A small image VQ-VAE, trained from scratch.
Training: soap at rate 0.0025, 3300 steps.
Rows from block 1 of the decoder, named by matrix and row number. Rows with one number belong to one channel. Each number is 128 + 24 x the weight over the matrix's rms, rounded and kept within 0 to 255. All counts start at 0. Numbers have three digits each.
# convs0: first 3x3 conv (decoder.mid.1.convs.0.weight, 128x128x3x3), inputs 20-29, a 3x3 kernel for each
# convs1: second 3x3 conv (decoder.mid.1.convs.1.weight, 128x128x3x3, transposed), outputs 20-29, a 3x3 kernel for each
convs0.50:151146124155164144138138141101137133106089130136094109106165118142178174121150144088130083132151126127106146109146121079136116123143145156135144134128140098114101087100102145141144120093112149145126128127135121114146109121166142133157127142123114128158141094147133128133
convs1.50:149151155149103142079113128137161124137122147121154141128116126111122087144137124127109099132146147155098117115131125141152145115146136174156155114117116135151105150117186118144101096120156160102136113177128141135111130150127125126155124129150141113112120093133140114103
convs0.51:141116113112178151132134130138135112127150113159107104100152063105182121130115106126179142118142114142092091112126117154136142104125107122076140065202102128113081148132086131142105136141089126098130157102112107149135130129132148117153155118157106146128101130160131109148
convs1.51:154132132102036172128138127152115133135181143107113122122152112137177095132122169150119071103148094112126146103172122166124105098053134157103135120145124126151149134146131105086106151109074112136131145157149150144127111103099145178126149141160169057110159052152093106133
convs0.52:153140134082095098134136131136145104134140148110108119128135121101067080151174167152139139113072094117142143093127140109081142134151125080089108105134106150117152131113120139148084157118115141115136106087126137148120133116161132199090094068112099089099149147107123149152
convs1.52:113089129135164131125070158115148127082083134118121125092135143154126128169105141148077101140173134139167099166157125150117137100148161130105134064078109129148116119127116141137151128131134155173116158128171129117110148184113167068138114123146170115063109156140080104121
convs0.53:110121147091124153154122121145116113133153184137127136146110121124151126140137157145151128156117098121105115154093134140127136107099099113115136151130129111135126110137099128128129128133135122113102128138123123102118118083127120129123115115118105118116082140135142148120
convs1.53:109084132157177131117155177112124139097102132122140152133119135190145105135179113149131094162125069122173184156139127104114119104112143098131083180114102100181156105158079155101078160107110133156122115143174129157124158157126106142132110109185114099114139110150124091119
convs0.54:120114086170147174129134102135122119133138151138114127141138123133069062119112078131144131137115109125115121130098127125137090115110108113142116128110118139111126097145143102097125145156156128132118145101078126141158131115100125129177129070118143140118138152120103096129
convs1.54:117160169040101103147134131158128116108084146118095118139119149160099159114144168163133121140111122142108111125182168160129189115134147114153111151128149119147149110113127145111099077111137131121129082169118138164162076162158099095162125139123097119122125110115114109134
convs0.55:132175134087152136127153139130129114155143116105080137102146077130222154091119120104133129125141117113116125131079115140154153140078123143117114073133113137129099117101148105129137111105131105158095136172126093147129106108120145090122116141131149148121132124133093153149
convs1.55:139121156132128116100108114104150118157114116146134116119159149132108090152090132131156108133153124127131150118145131109106108131127149143126113140128128105135161137127119126107155143111150128116152139111107123125106125161099126109141111144122138171110092128113099126087
convs0.56:140092129129126132122162116081111128072130139130175129120091118102143115113116114106126118101130134123097105108107134142131144144137131138132142092067141134081104175124123142114112143129116133085107139109125101148117115100120102106085142107125139107099142132104123154120
convs1.56:111114103138116111161154158143147147098104155123136109113146135110121172120129147165136150104101175141114138146149182150099101113149140124138139140108166126114108141150116113140101140121141141110077114157149142181089103129125151138074123115127126130118133134105157126129
convs0.57:153134143139145148130125106110130118144132096150108112125119151135111130107126096118130145120137133089104125158137143169124170118104123124129108101147166130138104153112134101117132206139151123125134118118133107122155102109118101123144103109179135123141121145113144136132
convs1.57:118124113130095129123134148149157104147109082137135156159145133162139091076127124157132131143137161108136115126132145101152113117140126147128157141092138158149113126135079120125138171128104155110136157102114166112108138121160155092109098145128093111107061103132092142125
convs0.58:137114145161133157122123134104121135127109110103082095129139137115129110150177159179137112087087071062062099107089110096115140146171162086092100142129137161110088099146140137169131177150142156153139088098134144121140152172139137125162107118129128112101102122126145161160
convs1.58:127137102164144117128142149166139122133135136160112132110065102111166113178150132133095154170146158121103151116122138107154132109131143118145122157155097098160126120155095114134114116077128147100116094117142100100152132106138122117155120123117134123115105123158123117131
convs0.59:091061130127128158110140157111093112085171139107177096118113112116122116128137114155108172132152131151146103139126129130120128135104157131165126175100150162121159138139098105104127151169127126139126153093163121112124162123153142199140132190162103170125147045101153133117
convs1.59:166172166090152126114117089115115148108113124103122132129117170112155154140159132127101177116093155101108118129097103152148126146090099096140171142136180117122104146114123106099126124136131133109112118166075109148179130073117158101114134140141131134137126105110141092152
convs0.60:138133120147151113108129116098154110117108132149146126155089146147177099143159177116111109108106149146157158138122116129132119103148084134144080111154144142119113170162182126100159181109143140123051106198165104118124107133134144102080130216145107130103114128142122124121
convs1.60:164100128112152088147095118140130157153111120143180141155138121092080139161134118152140097173140127154100147141102121150107107078167165135109118121169154131129123139129148130107160162112093111106139098117131132134135137098107099121128105130096129133126060115121147110089
convs0.61:172120142136131122133140134157146122102149098131129132150139132159115117088157153111113114114109127132130145178108117165153114147139094070169131090158163146091104099068133108144121130123148113146105134161126118136108148147108118144115155149139152100092173118063123146098
convs1.61:107121128124114081156162114134169132124126105121131110132103101169130101129131162116135126108166144134140114164148130116109134098136146112118147163114136102151134088106164128100126154126133136100131120124100158117102073111167129171111128151112125105141122130073143137112
convs0.62:164121105129120112149121135120099112133125119137095109133129105150140112102124103121113141115102146095153112141132122178130081155129126131142123125161134087101118083121158087098154107128156128117129165105141180125129115118123123114106097117089143112144148084108118117148
convs1.62:120106131103130154127107102147130125154171137072136168134126080117117160135121121112122174134133118116093125105146151164086133142110123142130108148141144137168121112132131071155128098140105096105146132109151125166155125123124113114144089116142118093189129137130149133070
convs0.63:129143129106119167150101110121131089119124127116124075094145128148123156129118177132136130103080148127114111096115137137141158128140109108142138105161123164125144103136111129126104123136129128131108099140149121149102132177130115127156135122127150144137117133116133126146
convs1.63:163105130115142130092099149132152121092100127099147123080143132085151110201113147101149120100167105096127126132118135182097123135131145135126151143088128133118132155161157120154118134150091111086103138104082175114108126118130167064129112107119182104114111082118121132145
convs0.64:122087103128161091132124133130142111122138115123114138146107126140152146124099097112131127083103103147160125121106104127150113136116133149184133114118119129117114139107107175144123123169109128126108114137093150119129137119116135124102119116098127109116137225101111141117
convs1.64:141123146142107154128143131140132107089136164116113094138118126158129108092166124157135110170160162124135151156136112127144158090123150172157152144090109121169127141116136147158123147120136121092122147140139124122160133156111119090121142112141146124118095159151143154158
convs0.65:155128129109089091184146126144152077154110137138144136109127126116105097116146131122078153155116151199199195121079106160126116133086115141138154143118148124132141135148146112120130161126109127128128117133145095121121119133127081138086130139118124123146116076136122124148
convs1.65:127135116164149150126104122097130135131120150123138145146112162143155174106136139113084071131094094129164160126127093112135133149132157121174090168090162111133159138109105143089107111127151127141176124168169108124113144137123171134109131144151098126117128167100119090117
convs0.66:140108135120134141127100078152119145141110104094100096098153094110136129158110148158143115137141110160161135117153107137110127112158132116110141145091078101131135134111100151168124145098137150131136160137140103121123126132127113138115132127125125108108138123121123125123
convs1.66:110131125116120124135144129130161131125132111154146138086139115146113122154159121096136124111093115149107099129108137117118129109144125163129120099149101119111087117118098138131110113179156149119173101107157126118091122103137123135119132124176133134192105174140183120117
convs0.67:115152147106097160128145104131186101115080116120128100108125144106083139093136135124151099086106130117037046110144132130116110166184135067109080103102143110062103154122110131129134123105103166112122136151111129107139112106104123093135104085090118132109148106114119166132
convs1.67:136123147130143133151087131146131079141099100134135115084096106133154113128144145155154152094104162124101118115081119106127099141101143145156155116139165156129120124191149136125086095129098132116113147147118122100158108120121122101125128130136188147118141103152123132127
convs0.68:123092091150105115124149126124126161095125137138132131128146172106113157096136125099120125100142151142150166131090106097200079149156118087142100162162150076080096165098144126109133154102138128123110107139165096139106138140132114146140070148147108127122138126123145122132
convs1.68:123128162132120104122094136133123128089120122124138131137130116132139106142119136126119107096201131153123148152131128144087124173155131156157139116133095118133122154129176162104098146172143135139149099140160131117118138150176140100129125155069145119135143125142158123133
convs0.69:136134104158132142137119118136136108165131133095156127138136091171124145171131125141124139133132116141117151118104102086146134091122118133127093171136093135102094103172105157136116136140100139119139153107121142105129097150164105126177139115177121079131096126114125130139
convs1.69:121112099109136117127136164160091115141101135133135154145134113128105131181142153147107105151089121117126116179181129116099151089157114133147121153153137078103126130137108130125089123117144141105090111149130146165139119123144129099107152104155122126130090077119155146144
convs0.70:122125086128075114137145137107133133173106117078108099111134125110075105153136132086069109138121152118156133110158126133086110114124119155131168145130152155160187120106167109108109184145107114130130142125127160134113146161122118105151138110147142090094141053161148114144
convs1.70:164134105171143129141119136149176116115088119120099097146132118121089126141080103122104116085122165100128124143103109142113154128126140126126103108101075129088149104092091112169151130136093131152163154106144113140161122126153140142163146133106158113149144091137157113146
convs0.71:109105138110154115161098102165135139145154100143115089135151126137103137130116109123111109092149106140140129108136195147162117130111109168128093141127130119142124130126129129124107136108104129126134131138120088161098144151141116126142112088135118096098142170138127098129
convs1.71:122146136137140154120121116112139106139114152111141105119134141113135107086114116109133143135134123116173159134102112172145145112138164119125147104147079111126089119146145128152132154137126146102150122103125084114144114142108115086127095117118130118177141124133144119142
convs0.72:117129141125126178140124167142120081183102059167121090087153114089138174058093116118135126143093155135113129136108107199137154167103105126145102084167199111109111156114141125127118151099156097141129117125144135122129108107120128119122106099110137140145161078102152111115
convs1.72:115105130135151096152123133163165063128107114143166097122117127102126154106130170103160152130140175123123136195128172127136120144125130140118158093088127129153141130160096133114114119132097114157107142111139150129149147153135151160114101151124132131103124086105133107127
convs0.73:103126122112105139134150194107130126131109101128112118121129115132140088123117162141151168100124097142162160100085105110115096128133148121097086137140119102099107178153145107118146093141079125134124099138104134173194103124105113129109148102108097138141110107124123130164
convs1.73:099157112138112092110119150099139155155113162125127096104147159131126133140118124101076123142142129152114122166169119173115109103116112119109151117147152118142136137132124111151145122085079124085079145127150145120103134163129100124134136124122143075102147103127120127152
convs0.74:125106136108133148135126149159126135092125127095107135136150131134111062080078104146146093118134109151136098116096118114107091117077162119131145161160151122115093130127148111160164136138117124126121137106156122093180159160157121118124165139136139160129109099150102136123
convs1.74:139156126101128147132140113140116105149111135108144159164134101159122138102092144200089138125139105133110131115168113136137156142103154156106120095155104153135153141070102088138091153113143092134108138169154134104152117117115151141128147134147121185173108077069137122124
convs0.75:147224173113152097111140116129132113140145105132099134112106134123138098099130128090100119113108144132127133148109151124143098101156129104110109162085149092139160126137115128146142096153129166184155107223197160139150129101144111094127116116138134125157131158115095114121
convs1.75:115133124128122143127106127089139148166128116155156096101130127105109121152128131118158142130105139133131148116141121160117119101093162126098099140177169113101125109120092124092138162161176115148140093109108149082087125105118120171089123143131111178152150166131134086073
convs0.76:119133134086133132162120142121155124116115091085087077131088114118089095188122161119150148126143139144131090116133159138150191085141134144145118132145124136108096109102043115149135071143089146117138143121103138116131134144096105131116112136096154136097137147146144132110
convs1.76:145121138086123165101130122113126136105145106098116153159111140164161126096184136125120151139124148131122109117122091108137104114132164074111153182142149132141100129098128122151128157115154144111111156129132125098135099119098140092129110108133132139119138115145125113116
convs0.77:103082109123202185125128101153102190103146131187115155135143172085130154097122121151145147142124115104092156153103129111177078133107152109111139163138172113117115127116105122155155115125144132150135127102114129129127153120123104163152089077096087140157112037168171172114
convs1.77:127119131086059117131120167135160114148151105131115088149152106126186152126113173147151126140129147127133110095158113161077162131080129134100120135112116113141112136096129136188083137116100164149111103122129161129146115100144129098119116139101101112144122110086093140116
convs0.78:117154144140163134096096100182122117099070117154099145133135123123134122121130139127106127072115119126087100106124123104146128178164123087161102146105127087052084080096107109130136127119129097120130149134143096141124148162120142202155173142112094114120104131151138159106
convs1.78:127100116115130136138109136108141121159150150151128085110124118088132117131150117116151143098079151118115141112131147117119153138127114136140099130146156167124137139139158144099072091152135154084160112161127148110110107113107093140126154123135112120132161121126137155157
convs0.79:150117160147146111118138098165136134117138126123108183118099121125149143095108094106147137094118115132117152141154093132127118137138167111122137152088120151158181123111137110153113143147141157150111120126150128148100139179150116138144087117124137130123132111170131162164
convs1.79:144112137153100152110111114117121143144126134116115153141082133129164149136129102144127129101133117143130114098100149142117127160116113126122143162146101164147139117095152147114162111144130120121134137150108105129119115127129121111129095156091131146142112123106084149132
convs0.80:146147126102094104122116107141147102109108136100084128138141138101118099174119166110104091056070066112111143119122130148110115150173142120134132131087083120124128122110112137124120116109133117128133117078137150146155145170161126148113123084109110090097127158110144182095
convs1.80:123109088139123152121097151121161142110109147166100145119159161113091146159135125145128114152113153142115103135143114116121136153168104135115126072095126135186130117163149152144151127111107144093161112121151143133135126100136148072136104124081145113152132142131156108103
convs0.81:110105125132159123159139116120124146150157139115133124132097127112153114150124118147116133136136120111124087098125145115180112139094110144160124137120092096128129124156145154108067125127124123133108113122123137141147112110127116142080132098115107069126150216149142099134
convs1.81:170150131099092142127127121130129127125146093101156095145100135144094124116133154115162127096112122129142127136177132159135141117105146121121139119123140158125106141150154131173139166122107127099089143115141120112141129174133117105141140117167073067164075214145118157144
convs0.82:122125123143105111153139135075161107115131050108162116097144116059111147087104169139150144140114098106123171150111097134108145135147111141108160086133140097133115116130094110130073125155088130141118131123096157115098158124109205131174150139111142112125112132132118131133
convs1.82:135140133163154122130129090113091140134137130162094126106145149096102127112159139134120148142080108129122162163115156135110160173124112137101121042157166091155142109119104194127112132098163145139122154098145117134124133107134137114120140116174111106130148115134101114120
convs0.83:070086096106099119143140179107087107126113110131157133136105145122139142120139148125138154135120114150167127122122108175123109168155130114104122132101095109123147132139132129102112144133086098113146137121133157142123116156120131127111156143181088117119124154119164121124
convs1.83:118104117131182120107117148122147160109100057125124129104119176103190120077161115118100120153113081139137100072127090135140090096131097105111127154117139085133159148120069126161148144086146121141150126090116120132132120143149110122145151098113083143101151131093133161100
convs0.84:122109122137136158124117121121169124170144116151124141152134128164093126161130156139128140092143135118087090140137107129133164169119129155136154150139157157113127124134117151119126134148141122111148141088141126135114090097109110132177090115108143148125078111118114154156
convs1.84:121148121086136125113157095117134162162106128101144161137149116089157125089144146151156146138136159115137101099130118084152090117144118144157141114132131128114099124126157152097119128132112141105116153157143160111120126107154151121160111145105083148144080094110082118115
convs0.85:116103103114123115123107113107113106127103108112120127121115083100100122097127097145152125136145159110149140105132154155132149125137135109099149116121144117133102144119143125113105143129135092137103103095144080102111113115112128104127119115127107115111160139114115124124
convs1.85:153152109177112079117178129147130104160163144130127129130143164117144115077195163114098168103140096109106122115097094123133150125167101157159138133147099122116137134084089128168114138161111151114121122140097096123150138116094163149116129132127140118147089144150161159115
convs0.86:156107095179122102131126141141094085137112129128116154139111108178107108179101128119131112166120139105130120134082099144159093138145097134152108169135136077133151106141093120087133119126146140106125128136117122118135143112111148104105122115113139125119129130139115124136
convs1.86:102147096125099098140138097133108114131131135122139140123116130166129112132119112081161170135127116157138109129134149112135115123158129097129156146135167102158123116162180127114155130110141113149147119117144110127098136104201135119079098138106104104155146145096129149106
convs0.87:114105151137098129107187150112118102121123108122149154093119132127097090122126150152108115171120159110118159142086075123095126153165157172130158130129103090106103125136115134156063167122161123146117148108129105186112133136127129098112098070107093090125128087142112161114
convs1.87:111146110135151104175144123130101130145133089130129131127135113150107146144133126150142154092110144130149124160115188148134162129104123144173125122136137088116141106175148120127101157139110134120143112108145124144158118149132143142159146121144149095157093120117169118166
convs0.88:164134135125110109117106114165124133107130115136095101098169130107125174089124132116129121134123090120133184126126138115169089128104149136153144094151137091133130115136115158099161142105084133157175107122158093121101142141137144126161133128118104115123125092101108151130
convs1.88:134064096163138124100094149133139143157121105144149067099159136073133109144084170087095136142142102137131156133115143140120121132156147118123175110119140135116116149126149148167128130138135170168141071107122095103058152092105092118092130138095170114138150170129106124143
convs0.89:117088144137143090087142132121143113133114129128132126132108118121134079131110169170122102126118100132123133165117097067137201124131118100149154123067144099129113154138119111155122085143118113144102228111147083119142155106160138183132216172156180079112066184149116095140
convs1.89:137173135132121117131138130116166119118114105131110116127138135121084131150118140152117116126109174176103112085130140093152150142099075133119121131136146131162181162112095153061090092118094146113123167178066171142136123142193087126150126138117132105127096135109163106113
convs0.90:132138111137129108107132091167115121130142135112169137105143170146103138186099073162120127124110121119142136133137087137116087132165075122146118147135123101137135098136117117136104121160104120137105131137119132146098076138130092121123103125116116132121119123124106172136
convs1.90:187088137140129106132153124143110104123122137127137124113129111174118112172102115100153123109111121094088097162152120114116153133123133131114133117118113152102119144136119148116125105148134126156158113174111163086111153145119102169141144110115130139117123092138140101159
convs0.91:177156106127142113082110113132113127115104117137184187124120129117093156153182126147127127132127096111122154100102168116138097197180119125105114140137127124122137133145134156147146156096118126149157115119117099127121139112109129146141092108124134122099086115121139169148
convs1.91:119131147128127151130145114120084122136148170104125210180114087161169154122106095134145128146115205163140139114118079128150108146120168083124162160166149101125176108118163103132107153093150096124147135134141088115110063112111165139112177104157133108114138133129111113132
convs0.92:121132105115126106118106110115111151135148126143113120128108135106119156136123115150094135127135124158157139112140166131175174083178130145132176071134191130158153147113096128124168110133141129137123083150156111126129159122161149059143132123156149142122122141134148110128
convs1.92:140123138137100134103131114165146134110115161135088147097128075136093141113111139139095116112150093116095134127101109100131163117128137116136098133114125115163129126143167091114126130119082134111136116097164126113118132125124151127155134143111133140151133134169153148122
convs0.93:150164107128133152141166133129146135108130137112143128125138133099077146153154097131131135062131133147129116128124122126072185126132124101116148123112081105116122103110125117123116104144101191144087136150119110118118134160136112150145105103166143113083132150147108135111
convs1.93:105101131099140126136127117129137123141125107133119140128108161131084117105120129139138130127105127113137145117131163092142126144124116108141105150084130132132118134132113137115173108113162122114114134128125136116103117099107124161109112121128119162166142137111117112108
convs0.94:128125128126135124150133137091122087109123084124161103122154168072086070089050087129091120119134079140152131118148132154123116125130115148154124070102160138096095109122153136096102112130108125138127107139105131150132117138113111115115163137147132095115128128109138138129
convs1.94:122136124114132105151131150139123119143121091159136176135146054157124117128101134154128119098115142113137150138142184142091141112132141133134124111131187124118150135085101126143115126118116144147069154120131131113162117133140144154119144125151101091113100080142124106113
convs0.95:123146131146136142128124129079145112130098187112150135152051156147121093124127153112103131107140162158141086130168143108126135136117115138107148130164107125139123178116129122129136143103115079138145156156103104125135133144110120085122162161118113118138155131111136135130
convs1.95:136135100102151112109071121124114142092134129160138136109147128109056170112127122140068135158092158122122119120142096098136145116134128095118121148116148092148115154100159105106110129113158128106155126127136147119150137156113131082145142133112095119110080157106135120097
convs0.96:163137141101141140137154126149135123115125112105132111161087078115089084126106096154129116151100137105127108085093140112128157097151146114126116144109107106112103114129136108148124121134108110120154113128131116149124145127128141136097133145132115128125126158134126127118
convs1.96:090131142079139143127130106119071130104127124116141119140109091133136104131148116182149107097134100136116139144158139104185153098133107108149128109143140126150144130124150145101136154129077170078096113131142124117152106124087134133103119140122128144114109099125154152110
convs0.97:138178125120115119125171126114140111131115150111141166110116102113125106180103109132127135117141134100150129125104119141076236131123097153137127147101121127127152104104145144133112098163123105123127150196046151149129114114088148108095129077153108117102133192146088168113
convs1.97:101091122122143122114091165126136140087135111150098149132158111084067117131116131116133135126105147129107128126107147070149171145151082154176088159127173123144127144155150145146149090100137111108078109148120141148152140134092126090143105098095091143123113188111162157076
convs0.98:099098110150109089138109143134087096176098145136153154149078183088131132156115149111094133145141133106149106127080117098247095120135140145109136134106101084140101183144113167063088150147143104117118117185127134122098151129151122161098115142134078145154106184115146130102
convs1.98:095141144167112148141152176138138122130134119135136129123140088130121098127129166119158129151172095122124119087089070123122132138134164145158106147054102131151151135109121142082118145145090135119105132120115143152136129107102104210117134128148147142090093145144135120134
convs0.99:134120112113189185077086126124129123155139158128123147120141130096178135155121138121117136149124114102135140156137115100119145147133095133127126163130119072126097124120137133111123127136107119108134106128140137120124094132136099107168091087140143133157118088152099116118
convs1.99:172133124111146194147137129100131136161119114086130134145134174133090174153110164146100115119150136140139115159145147140100122184121179123168111135083161108110098144158120089148098114135122104141091110075154128131141157133128118139136124110132096125147151132117143146124
convs0.100:071113167107155142092128137128127118140123110095115084125092125085133115124130168101113139161136097121119113128115126142129130111111096129140142158117168131105128122134135099119126097115131134116116100125131119123111108125139135147101133088086125115098120131139119103136
convs1.100:139177164088136158115125128134117160116131132100099087103121127096152109129156095151138151121104123115141115168124126118159177113148143148170123124135145113136121129149143129117137128112099102123139132161120122149142101137121163110166111157125128138133134152113136110136
convs0.101:129101152139099122144109116122126155166118101120144112116128115131147090111137096131148136161118104166107151094121138088105131138123157112151148182175031179126113129129107108116163131115156108089137123172120112153110126133104155104096111090044111107149131111154130140133
convs1.101:138120119097103131132097133098135161085175163125099128181130126217052120126123196104182168185153079106128089135183123153152131119084133145123117146144114141106103076149165123188145159112129155154100120100134102155124100150144073167111132130114105094103128156156143118133
convs0.102:122081133136101140134122164152083149141148138122122112090157150123172167120115118119115119132114129108127129113098129170140090109092127103144106059086145143169174113149144124090104124131102144114107122084148139148137116145125098113124089071121156073133133116134120140127
convs1.102:101142148121135149144169139119114160170140137189111157117145110154137191157145159105194086134079085162096153136155123097134105132124158088146128151103117156189141147164109137073128096119121113151134119183139132184100116120158148125115097104131137144146142106067123131165
convs0.103:080118167111122129128150134127138090147119152113104119065112150112102116139124139116117138111143143149141112110127114108120146087110123129134131146138120130151156147117132138136111108134110045130184123135146148154122105130134121129138115113137133089169114138132133130130
convs1.103:152120148097109111141090136135147175154120140165150127134148120123102130133139093161126135124128115141154076108126164107130154141144108139131147117134116127183132153117158163114156102088166135114102143132110118148143122115111117090108092148127130138115110137092095123081
convs0.104:135114165099084152080110114095122132110155139140123093129121156078121161072123127111101137090109148179112134121111136176095142129097109123152135131137140137101135132089115109141133109108146117131150119084107127117108122108203109137178129087126099123143128112152147115106
convs1.104:155142128105118167128142109102121142137069136140117135138118138065145154139137151099142105085153133123153111153115161141148097139146131166098128132098175096116086169146120096106106139136177142133123115146109139143129122151101130135136132127127127096132139143096093108134
convs0.105:151097138102142128158101135134147126144162072109113131080093133108128154107130105115087182113115131140141086114119176191124133146147129079116119091120129151107078112112076122123136173113141144092097165106136110144142140115115100142109110134119073129072113120122184146117
convs1.105:120135142105100153103128134134156140151118089102161151154156153128102081100130156119134118129141168096118125107126163135094075100104136127148141153101143147101151119145099097134125140186127137160101160139099131109129103125114096116094148096114090116109101112172108147131
convs0.106:141131143108134150099153137157113081158109126151158101127101147152165098095157118113128115128113144083090112103130105118129152140132160051099144145144124137158118129127148090130148091127096118149126145143101110124110142134130126104138092139121128145151112185169103122130
convs1.106:135129164142114141119110105134143113156149118177116105152124123165126112145123142159125096092182133135125143156091069140137150128124133154098094175107084138159110147110183114113157109103137148139117115108138148124128108127139129156109120126115163115088081145109147107163
convs0.107:115129157134133117101106126153119104132094115130108084151148072170129095152108077158135143111108159096131149120087103130095102141094098157116157140128116143138122123104152153115131156088134137115125141131120141123096160115103140126135098119119121099144153093096148131117
convs1.107:143122120118131152122164107104124128166133139081133101138116128155105120127170111139107154137168141131149133104120133115135081134160138074092142177154120147109136123118108129166124122111144162089136137135115124134116085101166126079096148162137101127121147114126094132111
convs0.108:098128090142141142086123145171127108114094126150132114125107131101129155098101130147144201084170142168144140132153058117131131147112126150082118175171193083140125117102118144127119176111084123138109116135120098123135095140077123128116112101111096125170129126099148159094
convs1.108:151135130108121135137150117138107127113126141138158147123183130093112139111176112121175177097086132139067140111108154123137130172156104098112113125112110145150171140126103136102156126148111097155122114134116155132151136143156169107114093090136137120157115182115115192085
convs0.109:143125139133177171134129143153146155149142084123144147112119079163109135141129119103125098132125145128133145161137157135166152180137135136115127141127132130097119095112105088150112091093121141135114121119127145136126145139152159140140125147163135118135133121146142139131
convs1.109:144121151062107164124106097138150117113146093153142135093119115101107129118127143097128145133120137128164140128078133126090135151110116108115155138140120176162111104134126153151114136106133119132140141141125102109115124154106112128116087086146119108147079183155132141167
convs0.110:139138121127137112149117140139114134131122193149154185157154098185153161095120076112142167167124148139137117161118107133100141123112108121151163151138133112120164100125184111127127060134178125112113095128173102158133132111158132123149122118158131113128118145169094141160
convs1.110:130123145143131139126141134085110142095129155109133120124126215176087082195049122140105138117114095104124094147107146151089112202118154110123129134116095113153154110133152117135145105110126109124145120132157130132138126144143084156098126153134121151131135102105135129114
convs0.111:135134131135137082125171132120132135135104087138173173118161123128141122103104112152139073157119120102085133114129116159136181123159104105093151096101073107164098141114124129118070138176128123135118140115181141107119113125118142099126096114133154138113140093157127107120
convs1.111:097081154138121105155151145148153133113155155110124153119138153160099125099116139137135128160118109154104145125084090116115137153146125100094096102116157177171138134138073123140113098115120125147104119120106142155118117132100130127099153108162151070122139104143093124100
convs0.112:147105087115135115140152134110139132128147124135125128129106159138130125155115140119123148135139157132113100149155121142137094119129102124126131139129120115129152102136174081111116085103143137148109142081102166153112126132150148128108157113107135139104150137086135153119
convs1.112:101126125117116132107185090153133132161127141114096154103105124118118144122144106120146118125107119172143142160120165119111140092097186134166121106163138159121128118148137146173131133121131130108124116091108157130147080193141138106131103072132121092150137157117151095129
convs0.113:134166124077104101114118103145099098134141159116146152151124147135100132127097088135128143111120078159159130103089123116150133121201176139127074115107105113102080142147105144131140101102116128117147097155112102127100114134117092125130108107154132099102113111111130154135
convs1.113:106141123139142166107112080111106138083113142145141121153156134125124134145097075139152100181139149116122162138186173127086116123111153154164100163149140131160156107115132137112111120092114131126142118143163138149142168157158113149114082110155121082103140114092164112100
convs0.114:141109112132117130167107117143145123117084096151114117110112118119170181103160122148150126100089131106115141109110079140150152131098123103102120126120124133164122150173165108126123158089143139101111136152145130105187139151133132134124114135132152121106127145147129091097
convs1.114:132133115122130116121147127126126108106149133112121135107106129108093115162093124106107145134161127123109135165129133145144107144112130152104155075067125125176129160196156078112138142122126085145145133124083136122174100141137137161147172128134137128136121114149131091126
convs0.115:114124138134114146125166093140175128144106168109116089168118102123121135113159119132133156103159157136113153125099146131100144151105129133160112157129135115116092114148143147120134152087184175124131133140127126109133131160140138098080134080110130119122104052148121134143
convs1.115:107131137104170090187126136192092149136110146175081144097143108127117107079158150091155117089120122110112134139117137087188159144134095149188131146097137132086127149125126138148083109168145089158123116108123108183135105148124147175109106152114164105164144110130185122149
convs0.116:130121125108118121116119148120083098141136172140127135152145125159152094125128113157080145146105168116118155138106113145111107137106120161134134136149125138135133115125139132114130167134161123155126111127154120129136076129137094146166089136146120145122142157113132117118
convs1.116:131122134148114145175120155113124145098129108116162094134111130196136105184134128139156130110144131147142095138139167107116076141122114158149146164123115122152137132116099090139153149122134145096111177132167171119111120109142127120129103147158115083129123142155114143100
convs0.117:094097124123130109120095152114105171129128155136131180209139177140101174125139131116159108126115157084111144130138147134149165165204158175102107131154149137132127123102132142108167172092206130155117097144143072115143132120136119151182080097093098136121113097124150114127
convs1.117:134134140124116139199114144108113127091106173107160157142107168055127130093113102143124153106133148126159126132107065185153075105121125080128147068111096143156161138099122133133116129129158083109145121143184147103106088088090194158115153158111115096066161139075099083078
convs0.118:147126100117136170102124106175112111153095114113130118117148132126150101104160121126110133112136123129150121134181127098122111140113122143085124100162131121159108084123126145114154130126110149122119091195092101121114150168108136100127115120137102135095126061149141145137
convs1.118:157086121121100133119144132180165130135137136131136124102143121141123088136134166101105093110128119153120134158117109120148093144071145146131143149148151120151118100129142111132158114145120129098175135116140167080142122125085113131096102134142172152101129114158119143114
convs0.119:121108111168121143160074111137150134136130070125113111117125104108119115137116136201140160124160125111109108142108170125075119139105115095113122192147180119116113124153133132145108129117131131128101157087115142119154116100086100128120100114153165130104098090130140138129
convs1.119:118120131053073125132138146097155140128108117135098124124103122116136166123139151149107172154094098100149111142131139136145151126135158099111126123131071119112076153148168136134117097091111146133099150115122128146099093119145088150124134080096078144144158099126126101134
convs0.120:102139143178146114116129119170126070141116111144112106104147117147146169111118095124083147183086122098103092157137128130134166149098148131122144186145072094125125110103145129113147139123150146124128125126163111140129148118136184122135191145160123134131135087166138114151
convs1.120:127141106154111126099117136146137156139132158167129109151111124112153142105104101123151140117163094096132111124105136116147107166124153103136118087117124124129134105148147130139082138126090141124133114141116119126130138143111101111144144138092151115160124136171151135158
convs0.121:133114143083121085155147141122059172123144151164127117130144158125163212080099125102099081130125145113112142144087170153225089140152117109132147094080107112146116119150102095073131123122155126110168122112104142135130120131114110124102118079121138130067121197106116146128
convs1.121:096118099114143171095119140122158132112096157128168101154142153085150118115099092122155106123163117122156070088116161149076144099138123130099141076088105148157100113132131093099174154135149164095111130128135125126145109086146061089122157129128123143117175136119147123108